A small self-supervised audio encoder (BEST-RQ), trained from scratch: activation prelu.
Rows from block 7 of a small self-supervised audio encoder (BEST-RQ), named by matrix and row number. Rows with one number belong to one channel. Each number is 128 + 32 x the weight over its row's rms, rounded and kept within 0 to 255. All counts start at 0.
After each channel's rows are labels from the 100 clips, of 14848, where the channel reaches its highest value: "strongest on" is what is common among them. Only what is clearly more common there than usual is listed. The data: read English sentences (LibriTTS-R).
# convs0: first width-11 conv (model.blocks.7.convs.0.weight, 96x96x11, each kernel summed), inputs 0-95
# convs1: second width-11 conv (model.blocks.7.convs.1.weight, 96x96x11, transposed, each kernel summed), outputs 0-95

convs0.92 [ 67  95 103  65 135  85 183 161  50  67 144 115 117 115  91 181 148  99 110 126 129  60 204 137 106  67  93 152 179 149 121 119 125 139 150  76  77 118 122 102 118 103  98 125 102 158 150 175 119 129 126 148 106 119 120 109 132 143 168 148 104  98  88 139 139 122 104 134  72 138 106 158 159 107 130 155 155 163 143 186 146 113 122 122 116 178 193 100 102  83 177 135 144 124 115 147]
convs1.92 [154 150 127 184  52  85 182 192  99  90 127 162 190 136 121 153 108 178 120 166 111 101  85 107 137  78 128  91 151 113 141 181 148 139 206 123 129 117 127 141  86 112 185  62 164 140 142 112  98 119 141  49 125 118 185 115 146 128 133 106  98 122 158 146 124 129 190 122 138 153 136 153 114  88 119  85 145  86 117 109 148 144 116 134 141 122 126 118 175 114  80 121  69 108 176 129]
strongest on: the word "said"

convs0.1 [ 79  87 164 111  84 103 116 121 131 129 120  98 127  59 102  57  73  59 112 107 121 114 175 132 118 113 180  91  99 154 160 203  62 128 125 140 139 120 149 110 127 154 193 169  63 148 140 136 115 144 149 105 121 133 138 104 126 124  66 126  65 128 104 141 182 130 132 164  91 152 125 139 150 179  59 133 149 129  98 105  98 149 130 136 121 139 160  72 119 122 147 106 113  75  90 121]
convs1.1 [120  92 182 157 128 119 152 131 127 141 170 154 150  29  85 131  73  92 154 143  56 142 164 140 157  73 162  90 189 159 152 141 169 132 160 115 144 111 150 195 152 151 135 138 127 146 125 147 163 122 148 137 137 152 150 116  91 152 128 142  89  98 151 163 145 178 186 127  80 169 112 114  62 145  93 123 123  91 104 129 113  76 148 152 131 170  98  84 160 139  65 155 158 139 144 143]
strongest on: the word "said"

convs0.63 [177 117 111  78  83 112 135 199 129  93  83 151 130 103 155 154  69 121 198 138 133 108 191 142 110 143 128  86 142 149 126  49  58 134 179  74 115 159 143 155  93 115 140 121  76 184 173 123 124 159 108 129 135 114 126 111 161  50 120 183 115  90  89 151 149 176 115 142 135 137 109 119 132  82  72 137 130 136 131 150 123 131  69 135 154 142 150 112  92 154 107 103  98 136 100 147]
convs1.63 [ 94 159 151 100 137 112  98 174  98 100 157 145 173  66 128 121 128 113 153 171  92 181 134  98 163 152 115  62 197 176 123 160 104 104 146  96 106 150 137 146  98 141  92 109 160 193 152  78 139  98 142 115  77 103 172  78 157 133 123 128  48 167 118 136 170 220 105 162 147 131 110 134 122 115 102 120 142 107 159 132 118 167 128 183 160 123  95 157 104 113 129 143 113 114 113 184]
strongest on: voice: male

convs0.93 [137 138 155 125 133 160 129  76 101 160 135 134 141 116 157 138  75 123  99 130  98  29  69 148 127  89  56 101 138 129 115  69 126 125  42 125 144  90 143 139 149  86 106 155 148 125  87 152 115 173 113 112 106 106 120 129 111  97 100 151 146 105 134 104  81 141 168 128  46  69 136 120 141  91  81 135 165 144 156 149 113 154 192 116 138  75 131 114 131 164 110 143 192  77 145 126]
convs1.93 [ 98 161 190 141 102 145 179 114 110 197 160 141 150 211 189  77 141 147 114 116 135  87  98 131 102 139 128 189 156 109  93 132 144 161 177 123  99 144 120 103 113  94 172 158 117  83 199 107 106 110 154 102 136 153 137 129 107 154 111 125 136 160 122 205 119 144 109 124  99 116 125  83 140  84 136 132 152  63  87  95 111  86 154 141 131 157  65 139 154 167 132  98 186 157 137 149]
strongest on: voice: female; the word "the"

convs0.80 [129 138 132 132 116 153 106 144  93 160 142  79 129 185  42 142 153 174 119  77 140 183 140  49 141 142 166 105 103 111 106  86 123 107 111 134 126 120  87 117 131 174 118  78 133 120 125 102  95 117 162 174 135 150 231 117 125 174 145 132 133 122 116 103 186 108 161 119  79 146 138 133 114  76 185 104 127 140 112 140 131 147  96 144 143  98 108 150 159 158 149  85 158 152 139  34]
convs1.80 [193 195  77 143 111  97 134 138  81  92 147  93 146 148 109  87  37  80  91  86 163 142 107  90 133 156 126  85  87  99 104 143 122 120 144 129 152 116 157 167 165 145  64 136 178 126 117  99 103 116  89 111 118 163 106 133 183 126 178 160 148 106 122 112 121 168 106 135 114 131 112 133 147  95 157 108  75 206 193 120 120 129 105 157 120 143 129 131 132 100 138 183 198 132 146 111]
strongest on: voice: male

convs0.67 [122 166  80  84 129 130 174 154  76 136  91 118 129 154  96 172 103 144 105 125 149 159 154  86 130 143 138 129 154 156  80 137 125 127 117  79 139 182 185 157  81  87 136 114 129 171 138 120 109 123 200 103 104 126 116 105 142  95 175 139 171 160 102 115 158 189 160  97  43 126 121 137  48  61 149 108 151 169 142  97 152 152 126 156 152 139 154 126  97 109 115 136 169  54 103 118]
convs1.67 [165 190 122 142 150 160 146 170 141 142  91 100 171 168  94 128  79 145 127  92 133 121 139 132 126 123 129  99 103 194  63 102 136 117 131 125 185 164 146 177 112 119 115 128 152 169 170  83  99 131 123 119  85 152 158  74 149 110 151 106 161 131 150 128 151 191 153 130  67 138 104 133 102   1 133 136 158 128 150  91 172 157 109 144 189 116  99  96  98  96 165 126 143 107 147 136]
strongest on: the word "said"

convs0.34 [ 84  91 213 120 145 127 128 108 136  77  91 114 176 123 174 100 114 119 150 160 127 198 198 152 135 187 122 132 108 152 146 163 149 112 118 124  79  81 125 157 101 144 161 124  58 114 126 105 141 115 136 143 103 148  96 116 127  80  77  80  87 145  82 114 191 178 132 147 202 130 113 158 135 121 118  86 120  86  87 121 131 172 113 125 117 111 152  70  89 122 127 135  66 122 129 123]
convs1.34 [107  45 135 131 114 110 159 101 115 195 140 110 115 102 105 140 114 105 149 177 152 147  74 128 137 118  88 181 151 115 152 160 109 129 184 167 115 125 170 166 131 132 159 135 151 102 162 182 165 144 149 178 119 108 164 155 147 145  94 125 114 177 117 210 188 122 144 135  99 138 110  52 123 126  92 157 116 147 157 150 111 126 174 162  72  88 151  91 184  66 121 140 108 121 104 166]
strongest on: voice: female

convs0.61 [ 82  99 133  88 123 109 114 144  65  94 170 110  87 199 115 125  74  96 124 181 128 200 136 172 137 113  63  93 121 173  94 102  99 144 122 113 125 134  67 159 101  75 165 169 127 139 170  84 112 134 159 107 111 145 111 108 144 101 126  88  74  36 156 121 125 137 151 138 142  93  79 175 118  85 120 146 145 120 108 118  77  89 160 100 131 121 151 114 121 153 147 150  89 129 101 144]
convs1.61 [146 130 109 106 117 145 145 135 169 143  82  96 155 147  75 163  73  98 111  73 146 124 103 116 119  97 164 127 151 140 137 114 215 116  28  94 172  74 105 118 117 137 129 107 153 157 134 135  48 125 115 113 147 193 144 144 105 140 124 132 143  77 197  89 131 103 173 132  77 106 130 134 150  99 116 116 105 161 141 139 141 160  93 123 108  82 133 140  57  97 110 123 112 169 150 182]
strongest on: the word "said"

convs0.36 [167 122 122 137 104 132  71 144 127 117 125 116 135 197 104  55 148 122 159 125  77 148 148  26 153 126 145 158 121 130 180 161  82 117 135 124 138 148 163 122 133 155 145 111 154 105 126 121 175  82 127  90 137 115 125 154 178 174  81 157  96 112 148 133  89  86 106 155 177 110  93 116  88  87 120  20 141  76  85 113 135 153 104 142 106 127 117 141 128 157 143  99 174 160 122  82]
convs1.36 [150 170 103 136 167  98 130 135 178 182 165 148 118 226 163  57 141 160 123 150 108 144 156  94 148 136 135  93  97 180  64 106 106 147 176 171 128 158 127 114  96 125 140 109 158 108 126 112 116 106 128 107 107 113  76 124 139 139 114 167 103 122  86 128 140  94  57 122 171 107  83 169 128 160 164 108  58 169 155 164 144 161 104 158 163 133 189 139 124 123 155 163  98 144 144  81]
strongest on: voice: male

convs0.81 [ 84 117 113 156 104 156 116 119 133 132 151 105  95  42  72 138  89  92 134  60 149 139 109 143 125 132 103 101 159 147 170 147 183 118 152 130 126  83  95 147 176 114 135 105 124 141 130 138 179 108 112  51 176 130  68 124 174 110  93  92 168 156 144 128 112  91 105  89 156 154 127 192 149 142 119  98 155 180 129 116 178  64 161  89 102 117  91 171 104 190 141 133 157 150 152 122]
convs1.81 [100  74 185 141 111 109 147 133 107 140 122 170  88  58 161 111 122  99 164  98 119 130 120 124 131 146  99  90 107  77 199 155 182 105 149 134  84 114  91 134  96  69 107 102  84 109 181 118 187 123 150 157 136  93 141 122 100 171 107  67 153 107  77  80 110 136 127  90  80  85 163 178 132 177 148  65 148 127 141 139 119 142 136  61 106 115 129  85 126 143 130 105  92 165 119 135]
strongest on: voice: female

convs0.48 [120 117 107 170 135 112 142 125 212 170 137 143 106 134 159  77 106 163 100 146 132 173 124 121 168 139 133  81 120 163 105 157  71 117  82 166 113 118 112 157 168 165  94 113 153 166 164  83 170 155 124 148 114  85  92  95 116 132  98 128 106 160 125 162  85  86  83 190 133 120 109 134  16  83 108 138 139 168 132 129  53 154 108 140 134 149  95  90 101 121 133 155 106 174 155 126]
convs1.48 [107 125 141 179  86  96 117  73 143 138 174 133 111 119 162 100 147 150 149 154 138 109 149  53  91 137  94 139 104  90  75 166 110  88 125 136 123  83 138 166 150 180 138 115 132 128 129 101 163 185 127 188 141 124 123 136 114  54  79 120 109 132 161 172 185 125  85 152 157 111 114 127  58 156 110 167 128 177  82 109 153 101  90 152 180 125 143  97  75 126 166 170 150 137 113  65]
strongest on: voice: male

convs0.86 [119  74 122  95 103 135 118 138 152 137  98 120 137  62 132 130 148 142 154 135 201 157 117  74 122 148  96 131 113 191 138  68 105 144  44 144 117 159 158 148 110 127 117 150 107  53  82 124  95 131 119 124 114 141 145 137 109  98 196 146  77 154 114 198 137 101 132 151 100 122 132 167 153 130 133 141  98  87 122 141 133 131 133  47 120  95  58 166 119 123  83 111  61 124  92  87]
convs1.86 [104  66 144 114 117 127 125 147 156 113 105  62 104 164 123 121 147  44 128 133  75 128 141 165  91  97 182 119  92 136  85 134 105 149 132 159 137  82  72 136 158 112 135 116 184 136 164  55  84 115 185 175 168  98  88 127 125 179 153 140  60 132 125 150  91  98 171 122 165 133  95  88 120  96 124 184 141 145 112 123 136 113 135 132 134  81  77 169 103 127 115 145 127 173 124 182]
strongest on: voice: male

convs0.84 [137  98 154 121 141 128 176 132 164 129 103 145 111  95 140  62  70 111 108 133 108  42 169 112  87 163  96 122  56 104 157 138 136 117 110 129 119 133 115  90 135 194 111 140 169 119 174  63  95  90  96 128 157 185  93 151 158 161 133 131 124 119 147 171 154 101 143 142  54 129 128 125 149 175  55  90 138  75 114 158 107 144 156 105  87 157 170  94 110 148 174 133 143 118 116  99]
convs1.84 [112 119 156 141 155 100 143 130 163 195 130 134 105  83 197 106 153  99 105 195 196 122 125 175 123 120 117 127 169 145 128  54 133 152 125  74  98 173 132 127 122 149 168 179  81 138 159 112 207 128  82 135 120 130 131 119 140 128 186 145 177 137 147 142 106 153 113 173 145 126 130 119 129 126  88 144 137 130 123 165 139 110 216  96  80 100  98 110 179  75 157 123  90 107  95 152]
strongest on: voice: female

convs0.13 [ 87 160 138 116 134 153  70 117 127 102 139 169 206 123  73 193  94 114 120 137 127 150 112 140 138  86  76 163 143 157  90 100 142  81 140 131  86 130 131 154 110  93 136 126 148  97 165  56 165 124 152 110 132  75 157 140 141  88 142 121 179 123  82 119 124 154 115  88  14 108 110 169 135 103 125 133 183 146  83  88 168 161 141 126 167 136 130 116 161 100 102  87 167 141 143 131]
convs1.13 [111  68  90 135 119  55 133 103 132 105 173 160 196 188 104 120  35 183 143 131 139  90 119 161 143  99  93 177 109 205 137  76 128 131 141 156 113 120 146 132 108 106 115 185 129 131 119 187 109 142 105 153 172 121 135 155  87 146 131  96  96 121 157  93 118 130 145 106  95 130 137 121 143 143 146 122 154 127 148  85 172 112 131 105 158  44 101  77 166 174 127 137 103 133 146 163]
strongest on: voice: female

convs0.70 [157 167 153 126  54 114 136 124 115 100 111 116  89 117  92 157 168  98  98 151 136 145  47 119 113 151  98 131 148 111 147 130 122 168  91 154 154 158 126 135 118 152  69 133 146  98 159 142 137  95 105 140 113 133  90 173 122  83 101 187 123 123  91 138  99 116 152  77 134 177 111 158 180  61 157 147 127 181 101 167  52 136 146 135 144 126 103 112 177 141 136 126  17 109  91 133]
convs1.70 [160 101 116 130 192 138 161 157 108 110 151  72 146 155 147 132 115 151 111 153 103  76 113  77 119 114 143 110 201  77 145 137 146 152  56  95 172 189  88 132 167 181 232 111 167 152 118 131 129 139 117  68  99 144 105 161 138 109 121 149 136 122 120 119 104  93 125  96 128 156 137  91 123 200 106 150  88 182 103 133 114 133 127 113  48 114 120 112 167 127 107  92 128  98 125 122]
strongest on: voice: male

convs0.46 [118  93 146 153  68 105 181  89 104 108 137 105 158  93 125 107 179 112 129 168 174 105 142 161 151 111 130 131 180 126  97  65  99 149 126  97 113 145 144 128  68 115 117  83 105 127 166 153 101 105  87 145  89 159 151  11 168  86 124 149 111 148 107 109 150 125 158  92 142 124  76 130  90  75 142 111 160 124 127  73 130 146 147 135 148  94 119  92 166 141 100 123  76 196 142 168]
convs1.46 [101 134 113 113 101 113 156 176 117 125 154  98 104 142  98 105 161 175  86 180  61 121 158  94 189 138 101 109 142  68 140 162 110 191  95 131 129 148 134 135 194 127 155  98 140 116 205  92  88 155 127 108 102  85 142  96 146  84 156 115  84 126  89 121 128 180 146 116 114 149  54  95 114  60 135 146 190 137 151 146  90 106 139 103 175 139 129 108 120  80 157 142 122  79 125 152]
strongest on: the word "was"

convs0.27 [148 167 159 107 139  86 109 143 122 109 106 144 121 145 137  80 103 133  73 179 124 163  70  46  90 140 127  80 130 136 129 109 122 122 121 155 175 186 151  82 180 175 154 164 128 179  95  61 108 144  84  82 127 129 102 129 121 166  66  84  42 166 159 162 124  80 101 164 164 148 121 149  83 151 135 148 148 136  97 147 109 117  98 149 116 109 108 165 153 142 132 153 103 139 143  92]
convs1.27 [116 124 166 160  89  96 131 100  99 128 121 141 108 172  84  91 104 165 131 144  69 110 124  36 179 112 156  35 125 120 182 148 150 102 123 166  84 149 132 199 122 184 158 125 160 156 150  89 108 163 164  79 103 134 163 160 134 138 117 149  79 156 120  85 167 112 180 146 165  93 115 119 111 114 161 126 131 103  98  93 137 147 148 139 109 165 114 125 132 136 125 153 175 156  59 121]
strongest on: voice: male

convs0.69 [156 160 102 176 135 117 109 137 128 105 152 171  77  93 146  91  86 151 147 133  93 172 145 167 113 117 127 109  81 124 142 106 117 133 111 101 114  80 136 117 104 174 138 177 139 153  50 162 153 128 153 100  60 117 161 127  66 163 148  91 137 134 151  94 142 135 127 144 166 132 166 160  80 111 126 129 186  57 107 161 143  96 110  70 140 125 122 141 116  60 168  46 153 170 170 131]
convs1.69 [121  85 125 152 147 150 114 207 185 123 118 165 115 135 163 119 121  99 148 140 131 126 189 170 164 142  87  90  31  85 150 118 130 107  90  99 128 100 151 140 134 196 131  92  94  96 111 157 100 128  71 117 123 135  96 129 147 176 138 149 147 128 145 173 168 107  85 141 140 138 135 125 138 124 167  97 158  93 132 146  67 116 159 122 163 146 136  94 178 107  60  41  88 125 140 109]
strongest on: voice: female

convs0.41 [ 81 136 111 137 137 154  49  79 144 137 115 112 115 134 141  66 112 115 170 154 126 211 133  22 110 128 176 119 152 163 152 153 113 139 165 111  94 122 146 162  96 178 164 146 137  99  43 116 114 188 130 101 131 159 122 178  85 133 117 153 146 144 137 149 154  65 125 129 125  87 130 126  97 125 113 101 105  77 149 144 119 143 128 100 113 134 178 155 116 133 132 175 157 176 111  83]
convs1.41 [173 139 154  77 135 131 136 150 174 119 138 159  95 131 160 121  97 162  96 157 124 170 127  67 134  99 118 124 209 182 131 142  87 104 157 186 119 142 109 157  79 128 122 180  94  90  59 122 157 113 141  69  96 112  91 194 103 144 125 129 114 136 120 155 124  29 147 158 134 106 152 125 117 104 159  60  70 110 136 140 134 127  98 102 153 144 161 145 149 135 122 158 125 187 146  97]
strongest on: voice: male

convs0.3 [154 156 129 121 127 125 189 138  89 130 132 133  43 139  93 138 125 167 147 140 112 187 157 107 126 130 154  54 123 123 164 137 139 136 145 123 179 112  78 110 202  89 126  97 193 110 132 103 125  67  91 137 129 150 192 137 124 132 102  83 127 146 164 144 123 132 114 131 124 137 101 172 119  52 111 145  48 164 124 112 107  64 159 195 106 107 138  77 153 154  99 124 129 111 105 144]
convs1.3 [109 128 139 171 109 105 192 160 125 107 157 112 120 146  98 137 112  92 195 199  91 141 124  59  73 104 140 110 136 137 181 121 155 135  83 113 133 130 153  99 105 142  78  94 110 144  81 131 155 134  87 132  99 156  26 147  95 133 116  92 109 172 149 123 133 130  96  81 128  91  99 165 138  86 135  94 158 183 131 138 114 158 158 161 122 123 164 105 186 143  61  96 165 158 135 149]
strongest on: voice: male

convs0.54 [115  98 111 140 113  50  99 147 141 115 125  72 156  72  85 145  92 104 124  58 134 172 160 104 126 106 168 103 194 147 138 138 143 122 134  68 135 146 126 165 126 137 129  97  86 106 133 169 127 166 127  73 156 147 149  86 136 167 147 119 107  88 124 134 153 154 165 134 116 107  73  92 136  92 126 161 175   0 143 127 117 142 148 131 144 138 133 126 152 130 141 100 141 150 169 121]
convs1.54 [162 135 121 130 145 149 155 145 104  65 138  91 134  88 179 160 100  94 177  79  89  89  90 165 134  92 131 102 125 136 181 113 160 168 173 127 120  59 143 145 141 125 128  94 143  74 100 119 113 106 128 100 136 123 149  75 125 129 131 118 103 126 163 102  96 149 140  97  43 105 130 108 126 186 112 106 178 117 165 211  82 182 131 116  65 126  94 111 112 164 154 105 108 180  95 137]
strongest on: voice: female

convs0.47 [ 25 109 145 108 166  86 151 102 128 128  82 130 129 128 132 135 164 135 104 170 134 164 170 206 121  95  83 135 109 142 123 114 142  76 186 141 104 129 162 137 105 166 108 103 137 108 125  74 137 104  63 141 113 126 133 137 181 141 143  62 166 148  78 141 123 144 112 197 111 143 186 172 113 147 143 110 146 121 102 106  95 100  40 164 143 154 122 150  95 144 133 145 147 170 162 130]
convs1.47 [159  79 149 113 159  91 129 152 130 103 111 112 107  92  93  97 129  96  80 173 152 148 111 144 163 137 105  88 150 132  78  98 112 124 111 148  86 130 102 215 129 107  96 130 128 148 109 151 112 180 157 119 111  83 113 182 143  77 128  39 107 180  65  62  89 131 119  93 106  90 139 118 163 148 115 123 142 157  99 126 146 149 124  39 142 137 114 115 156  89 125 104  67 107 172 137]
strongest on: voice: female

convs0.8 [ 98 103  97 104 120 170 161 113 140 107 105 160 153 175  51  95 118  97 102 128  99 113 135 101 108 128 108 135 177 140 148 119 181  67 183  67 148 140 150 127 132 163 102 133 119 156 131  88 198 138 123 103 179  97  56 172 161  75 106 131 128 155 148  88 103 153  93 115 114 141 165 147 129 158 107  72  92 146 147 139 123  58 118 128 125 102 129  45 113 106 173 126 130 169  89 110]
convs1.8 [153  93  86 113 130 108 155 154 119 133  45 146 104  90 152 137 149 180 108  88  96 192 125 158 116 133 177 135 157 154 113 175 124  90  91 201 152 111 153 180 105 141  82 130 173 123 112 164 101 148 109 146 162  89 151 131 128 123 105 106 135  65 135 144  86  95 101 121 186 108 110 123 102 150 180 197 132  86 129 149 199  87 131 117 130 154 120 151 103 153  92 116 196 102 102 108]
strongest on: the word "you"

convs0.76 [178 130 110 121 139 152  95  83 110 131 117 128 102  90 136  46 131 139 112 117 143  75 151  65 115 102 182 114 150 150 103 139  75 132 130 138 195 120 131 156 127  90 160 122 152  68  91 168 137 133 131 168 129 152  77 158  90  89 118 148  77 175 163  72 122  69 134 118 125 101  73 156 118 129  94 136  85 126  63 137  96 182 140  54 166 123 146 116 136 162 137 136  71 135 125 137]
convs1.76 [138  78 142 109 118 158 123 139 115 137 186  61 140 116 186 117 181 113 172  94 138 113 104 136 160 150 151 140 133  96 107 154 107 118 171 145 122 197 126 126 179  37 146 219 104 105 125 158 107 160 135 115 125  91 132 185  99  60 148 195 104 110 112 164 179 118 110 167 159 102 134 100 167 157 107 123 158 176 181 149  89 119 144 141  83 127 141 133 110 158 129 145 110 140 116 128]
strongest on: voice: male

convs0.77 [ 69 119  85  86 140 123 131  73 145 108  76 112 138  79 124 113 183 129  45 158 136 102 109 111 121  95 101  81 137 146  96 137 109  99 122 110 135 145 130 102 151 138 132 128 184 122 100 137 104  71  93 156 155 120 132 108 161 104 137 144 111 203 170 118 105  85  87  84 116 180  99 180 104 122 101 164 159 141 103 134 120  93 118 161 156 184 127 160 102  84 198 146  86 200 133 152]
convs1.77 [ 93 131 152 113 150 146 171 123 161  95  75 111 183 106 128 130 143 111 109 149  98 117 109 107 146  85 144 177 133 120  99 130 105 102 104 113 146 124 134 147 166 109 166  52 135 126 125 126  60 115 118 109 193 121 118  86 146 153  84 156 138 112 144  73 138 174 110 136 108 123  64  99 137 171 133 144 134 116 151 162 125 150 122  57 133 105 155 147  84 149 112 118 156 255  86 160]
strongest on: the word "said"

convs0.45 [161 101 125 124 122 161 154 149 200 101 131 130 172 113 145 148 190 141 116 172 115 148 155 132 154 110 182   0 130 132 180 161 125 110 162 159 126 132 142 102 129 108 110 122 142 137 114 168 138 158 199 132 101  61 129 141 133 136 103  60 102 105  97 151 133 161 106  90 146 145 101  88 129 104 163 114  57 144 145 143 149  93 144 145 150 173 128 129 177  68  89 132  95 129 144 101]
convs1.45 [199 146 114 123 121 155 106  78 110 112 115 143 150  86 109 126 120 144 112 134 132  94  94  74 136 103 128 114 128 178 167 181 105 148  94 140 121 108 135 161 109 110 164 116 109 159 162 122 121 150 161 178 110 138 174 148 101 134 107 104   0 109 129 153 144 100 132  75 145 105  64 161  95 136 125 158  38 132 132 110 157 184 115 136  64 152 125 101 121 120 136 113 173 126 147  95]
strongest on: voice: male

convs0.35 [131 174 168  65 156 175 116 163 132 149 129 111  70 130 151  79 157 130 144  94 137 186 134 130 157 149 103 138 168 107 135  77 153 159 160 115 136  91 127 157 162 138  64  97 113  71  80  93 107 162 121 139  91 131 121 193  60 140 129 103 126 110 125 134 119 106  75 159 108 125  81 105  88  98 175 134 120 150  99 124  62 178 141 149  80 121 125 192 128 150 190 127 110 135  76 107]
convs1.35 [ 94  97 176 123 121 172 149 164  66  95 154 107 152 101 157 137 152 122 158 125 176 226 150 121 173 115  73  92 131 162 153 107 156 126 121 149  74  56 145 193 165 152  69 107 107 146 123 164 107 148 178 113 144 101 108 147  89 120 185  85  86 109  95 151  90 142 104 123 156 118  98 111 125 112  88 161 140 147 132 122 125 145  98 178 110 164 116  93 105 159  85 144  72 124 109 125]
strongest on: voice: male

convs0.78 [108 171 140  79  72 127 195  97 111  68  92 106 104 152  81 178 127  89 129 167 121 137 121 176 115 110 108 155 155  77 157 116 117 167 161 125 111 129 187 101  96 154 113 131 103 115 149 177 120  89 108 182 144  98  65  91 104  99  91  98 129 131 142  91 136  91  96  94 164 107  98 125 140 156  42 126 143  87 142 181 191 132 158 136 119 156 116 117 127  82 154 153  77 109 127 149]
convs1.78 [132 152  98 176 115 114 121 147 116 111 112 110 169 115  64  76 122 158  89 131 177  87 152 144 109  74  55 117 135 138 145 155 146 146 146 180 111 179 135 122  87 158 201 136 114 145 181 185 116 139 127 130 123 118 183 159 145 142  90  79 117 146 158  93  76  98  97 156  85 158 117  50 118 148  97  98  81 135 116  85 133 138 168 145  87 133 155  95 190 132 133 103  92 109 168 117]
strongest on: the word "said"

convs0.59 [157 159 136 141 115 138 107 120 100 176 168 129 116 141 115 142  95  95 155 133 154 180 130 169 128 159 161 126 174 111 195 149  80  93 116 116 177 141 149 111 150  61  49 154 107 150 120 117  93 146 108 154 172 126 145  88  93 169 154  84 147 150 145 115 155 142 186  91  78  68 183 172 162 168 113 105 112 117  85 169 173 140 103 102 133 139 173 115 137  98 120  98 120 106 112  47]
convs1.59 [104 166 127 123 114 218 133 136 114 101  92 126 141 137 121 129 105 110 160 157 162 127  77 128 121 141 145  99 171  90 155  86  98 121 190 135 125  77 151  49 144 107 117 133 112 131  84 124 124 162 141 172 179 101  99  86 116 125 104 187 186 147 161 136 138 188 124 106 111  78 109 124 130 168 127 139 113  71  95 160 101 117 128 130 114 140 144  45 112 198 112 136  99  81 188 100]
strongest on: voice: female