From a checkpoint of a small self-supervised audio encoder (BEST-RQ).
Model: 2.59M parameters, log mel input, activation prelu, widths [96, 96, 96].
Rows from block 2 of a small self-supervised audio encoder (BEST-RQ), named by matrix and row number. Rows with one number belong to one channel. Each number is 128 + 24 x the weight over its row's rms, rounded and kept within 0 to 255. All counts start at 0. Numbers have three digits each.
After each channel's rows are labels from the 100 clips, of 14848, where the channel reaches its highest value: "strongest on" is what is common among them. Only what is clearly more common there than usual is listed. The data: read English sentences (LibriTTS-R).
# convs0: first width-11 conv, stride 2 (model.blocks.2.convs.0.weight, 96x96x11, each kernel summed), inputs 0-95
# convs1: second width-11 conv (model.blocks.2.convs.1.weight, 96x96x11, transposed, each kernel summed), outputs 0-95

convs0.1:123141123100091128112137105049145148121134148122134128135121138136123090113095128130093124046114148159123113132121133116127140159138136081124127152124133130100148147081112139136142105143108165074105131119087130107107157141129112143117148110144111180135099127131054147108114122157143129107
convs1.1:102063124126135081124135132116127143143029150125139130148123093097129153130164114122111146147144162121156141139108135127141125131163086105083147173138112163109132131128129142106113128133136134135081116149155079110123115175121128113092137120147091142126133148071137134144124105136132137125
strongest on: voice: female

convs0.83:154100139153104097149097126119093132135165105121112144124150153106119111146107138132140143134169144107159118147127160096165145101144133067099112112119136150179130130099085143135119179116112112083171159128097173131102124136097100116145107113083137129127099137166119137165135123108155093133
convs1.83:164115123075127173117112125115095162155181141109139128153109123094141091131103137137129115143089150146098129151110132175102175151133151113150134118103104068134130107146115154127119109095113127149069120147179156133142169114145139119124167113132127128148098149148120101124117153116161123101
strongest on: voice: male

convs0.70:117139127140111193123119143133121131150136139140152106132098110112160119129115137155105113091121113127128096100138153107125139128133127148113117088156114115176182139127111176102145102113119160097085126144130165137120146147096106101146124118195076119107156073114113154089138106165113137115
convs1.70:103081151127141129146136152116100124174144090126140112136133146098126133100108145125175098150097170102114129132148132125103103101137139131131102148096098178124148119113139131098105119149135078161113122109117137103102145151082112111141124141087142141089155142140068155185137163099146114124
strongest on: voice: male

convs0.65:116154117161150118138171092148155089092107110155144148124127082133149072129123124154140144102119080115145153072150114102145104140108143166131122100104107135125162142136134131117152147124113087152094096123122145107079135130113095158156151127124135141128146119123126060124108107078131125110
convs1.65:099124108158136098121119102158139126119139107140122119110111129115071118150095123134107099126139136102110154125097128118127124156080143111083148099132109140117127123125131141126179123201162115121122176153126135159117125161137149130116129178137127163140139093196120124127152171115100126186
strongest on: voice: female

convs0.35:112135087129122076104137147161102113079109140143118132140130082125087145134127108141125140125056104141131127168085137137059147148115137135108094119114113106068154136126126151171135139139151160152094089119135105112096152110153158102126150105120127132129127134119124150102121155129092136133
convs1.35:111105109103098188115121095109170140116119123114130122091158125168112147142122098107150153120118098107115193088104109158131117098137142105123109105104145101121129154155154132104118126150150114140147106115049134116127141128150150111109147174101092140130109093128126163100128116148164132102
strongest on: voice: female

convs0.4:118096132107124129148087155078093160139105151136121129125117108126153145101110110121119123104145130088150147138126189073150092137157127123131128126125141104175132142122096105119131110142132141136107082100153164117114124140111143108087100161098113088087152136131145155157147180170136127167
convs1.4:116136175107142129130122131151126110164124106129167181112127121162109102142126145146115123136116139147091182118142168127114180156111130140143154153144142149089133114122105149118149089162148133152136131134105154127174139141155161076161135137096099142177113152120135181159099092145110125130
strongest on: voice: male

convs0.33:119139139088119127133128114167078158128137128152089162111140136124128104099135121087143167154097145128162116084178150137115094118062127153120139111094135111181164090136132125092141136125109157141082127112138153114125139136137107114077169122109153132141137152133122172108134132096104129123
convs1.33:122126164163106131133137165105102116133156135141147148108130121084091104150109114101104101130125149122109132162097139102156116099093145157130123144098115171124139115118116109130116145130175146087094099130153163164067144099143087100135085166135152143120103135128137129139115076092146092126
strongest on: voice: male

convs0.24:115149106109099116107149137169150158115122108153139144120186131128120101141154110127147134118119159133123123095198122098115119095128120135147132149148142162115166202125107128117156158076149098164160125136193139147101144124130112103123146144095110122163138108120114123115114168135135106142
convs1.24:127169135145136146108145114099100118133172134139139118146068119122138026109128154121128125138135137121151139117115121127075107123120152157123144123100145142101142118152135124122128156141145120077048121115152136130129128122125132132162107146159156159142134138146110107144071171138109122128
strongest on: voice: male

convs0.78:086127095093134108102110135085144134115155144070117129114121111132133091081101145129116103087117125097145133105139101123167161114096119134116109104154120090071136142085121113132126123088113154100154119128117106114088124128109107116090120103103116116105142116157127107137059155157128128155
convs1.78:103111082177135174136120094134118150095117093134102099124135147093120137120099101123124135155097129110169121140125173116145098088136118128124122136141085108113090132139109163117181149101122114113128136092117118138154177193142107116165139134145096118111132139115145104123133190147106118126
strongest on: voice: female

convs0.95:095138128142140164133104151135055148151141132142093132079138121129133140090108106143159168133147118126155105113060123119104116097153119139072152162165141136169108143126112098136128142121135158136124086144147112132105135176115101121149125163111106132110149107157122171123116128145150104156
convs1.95:156139158124129147086136147116126129130130151130159168134130126107129139105133128134119127125117133125128145126134128136148118146098114150127114070109104119116129104142160140109123006081125132132066094142123134108129129114158152097186124103129117119152115175147137137110112132145174113123
strongest on: voice: male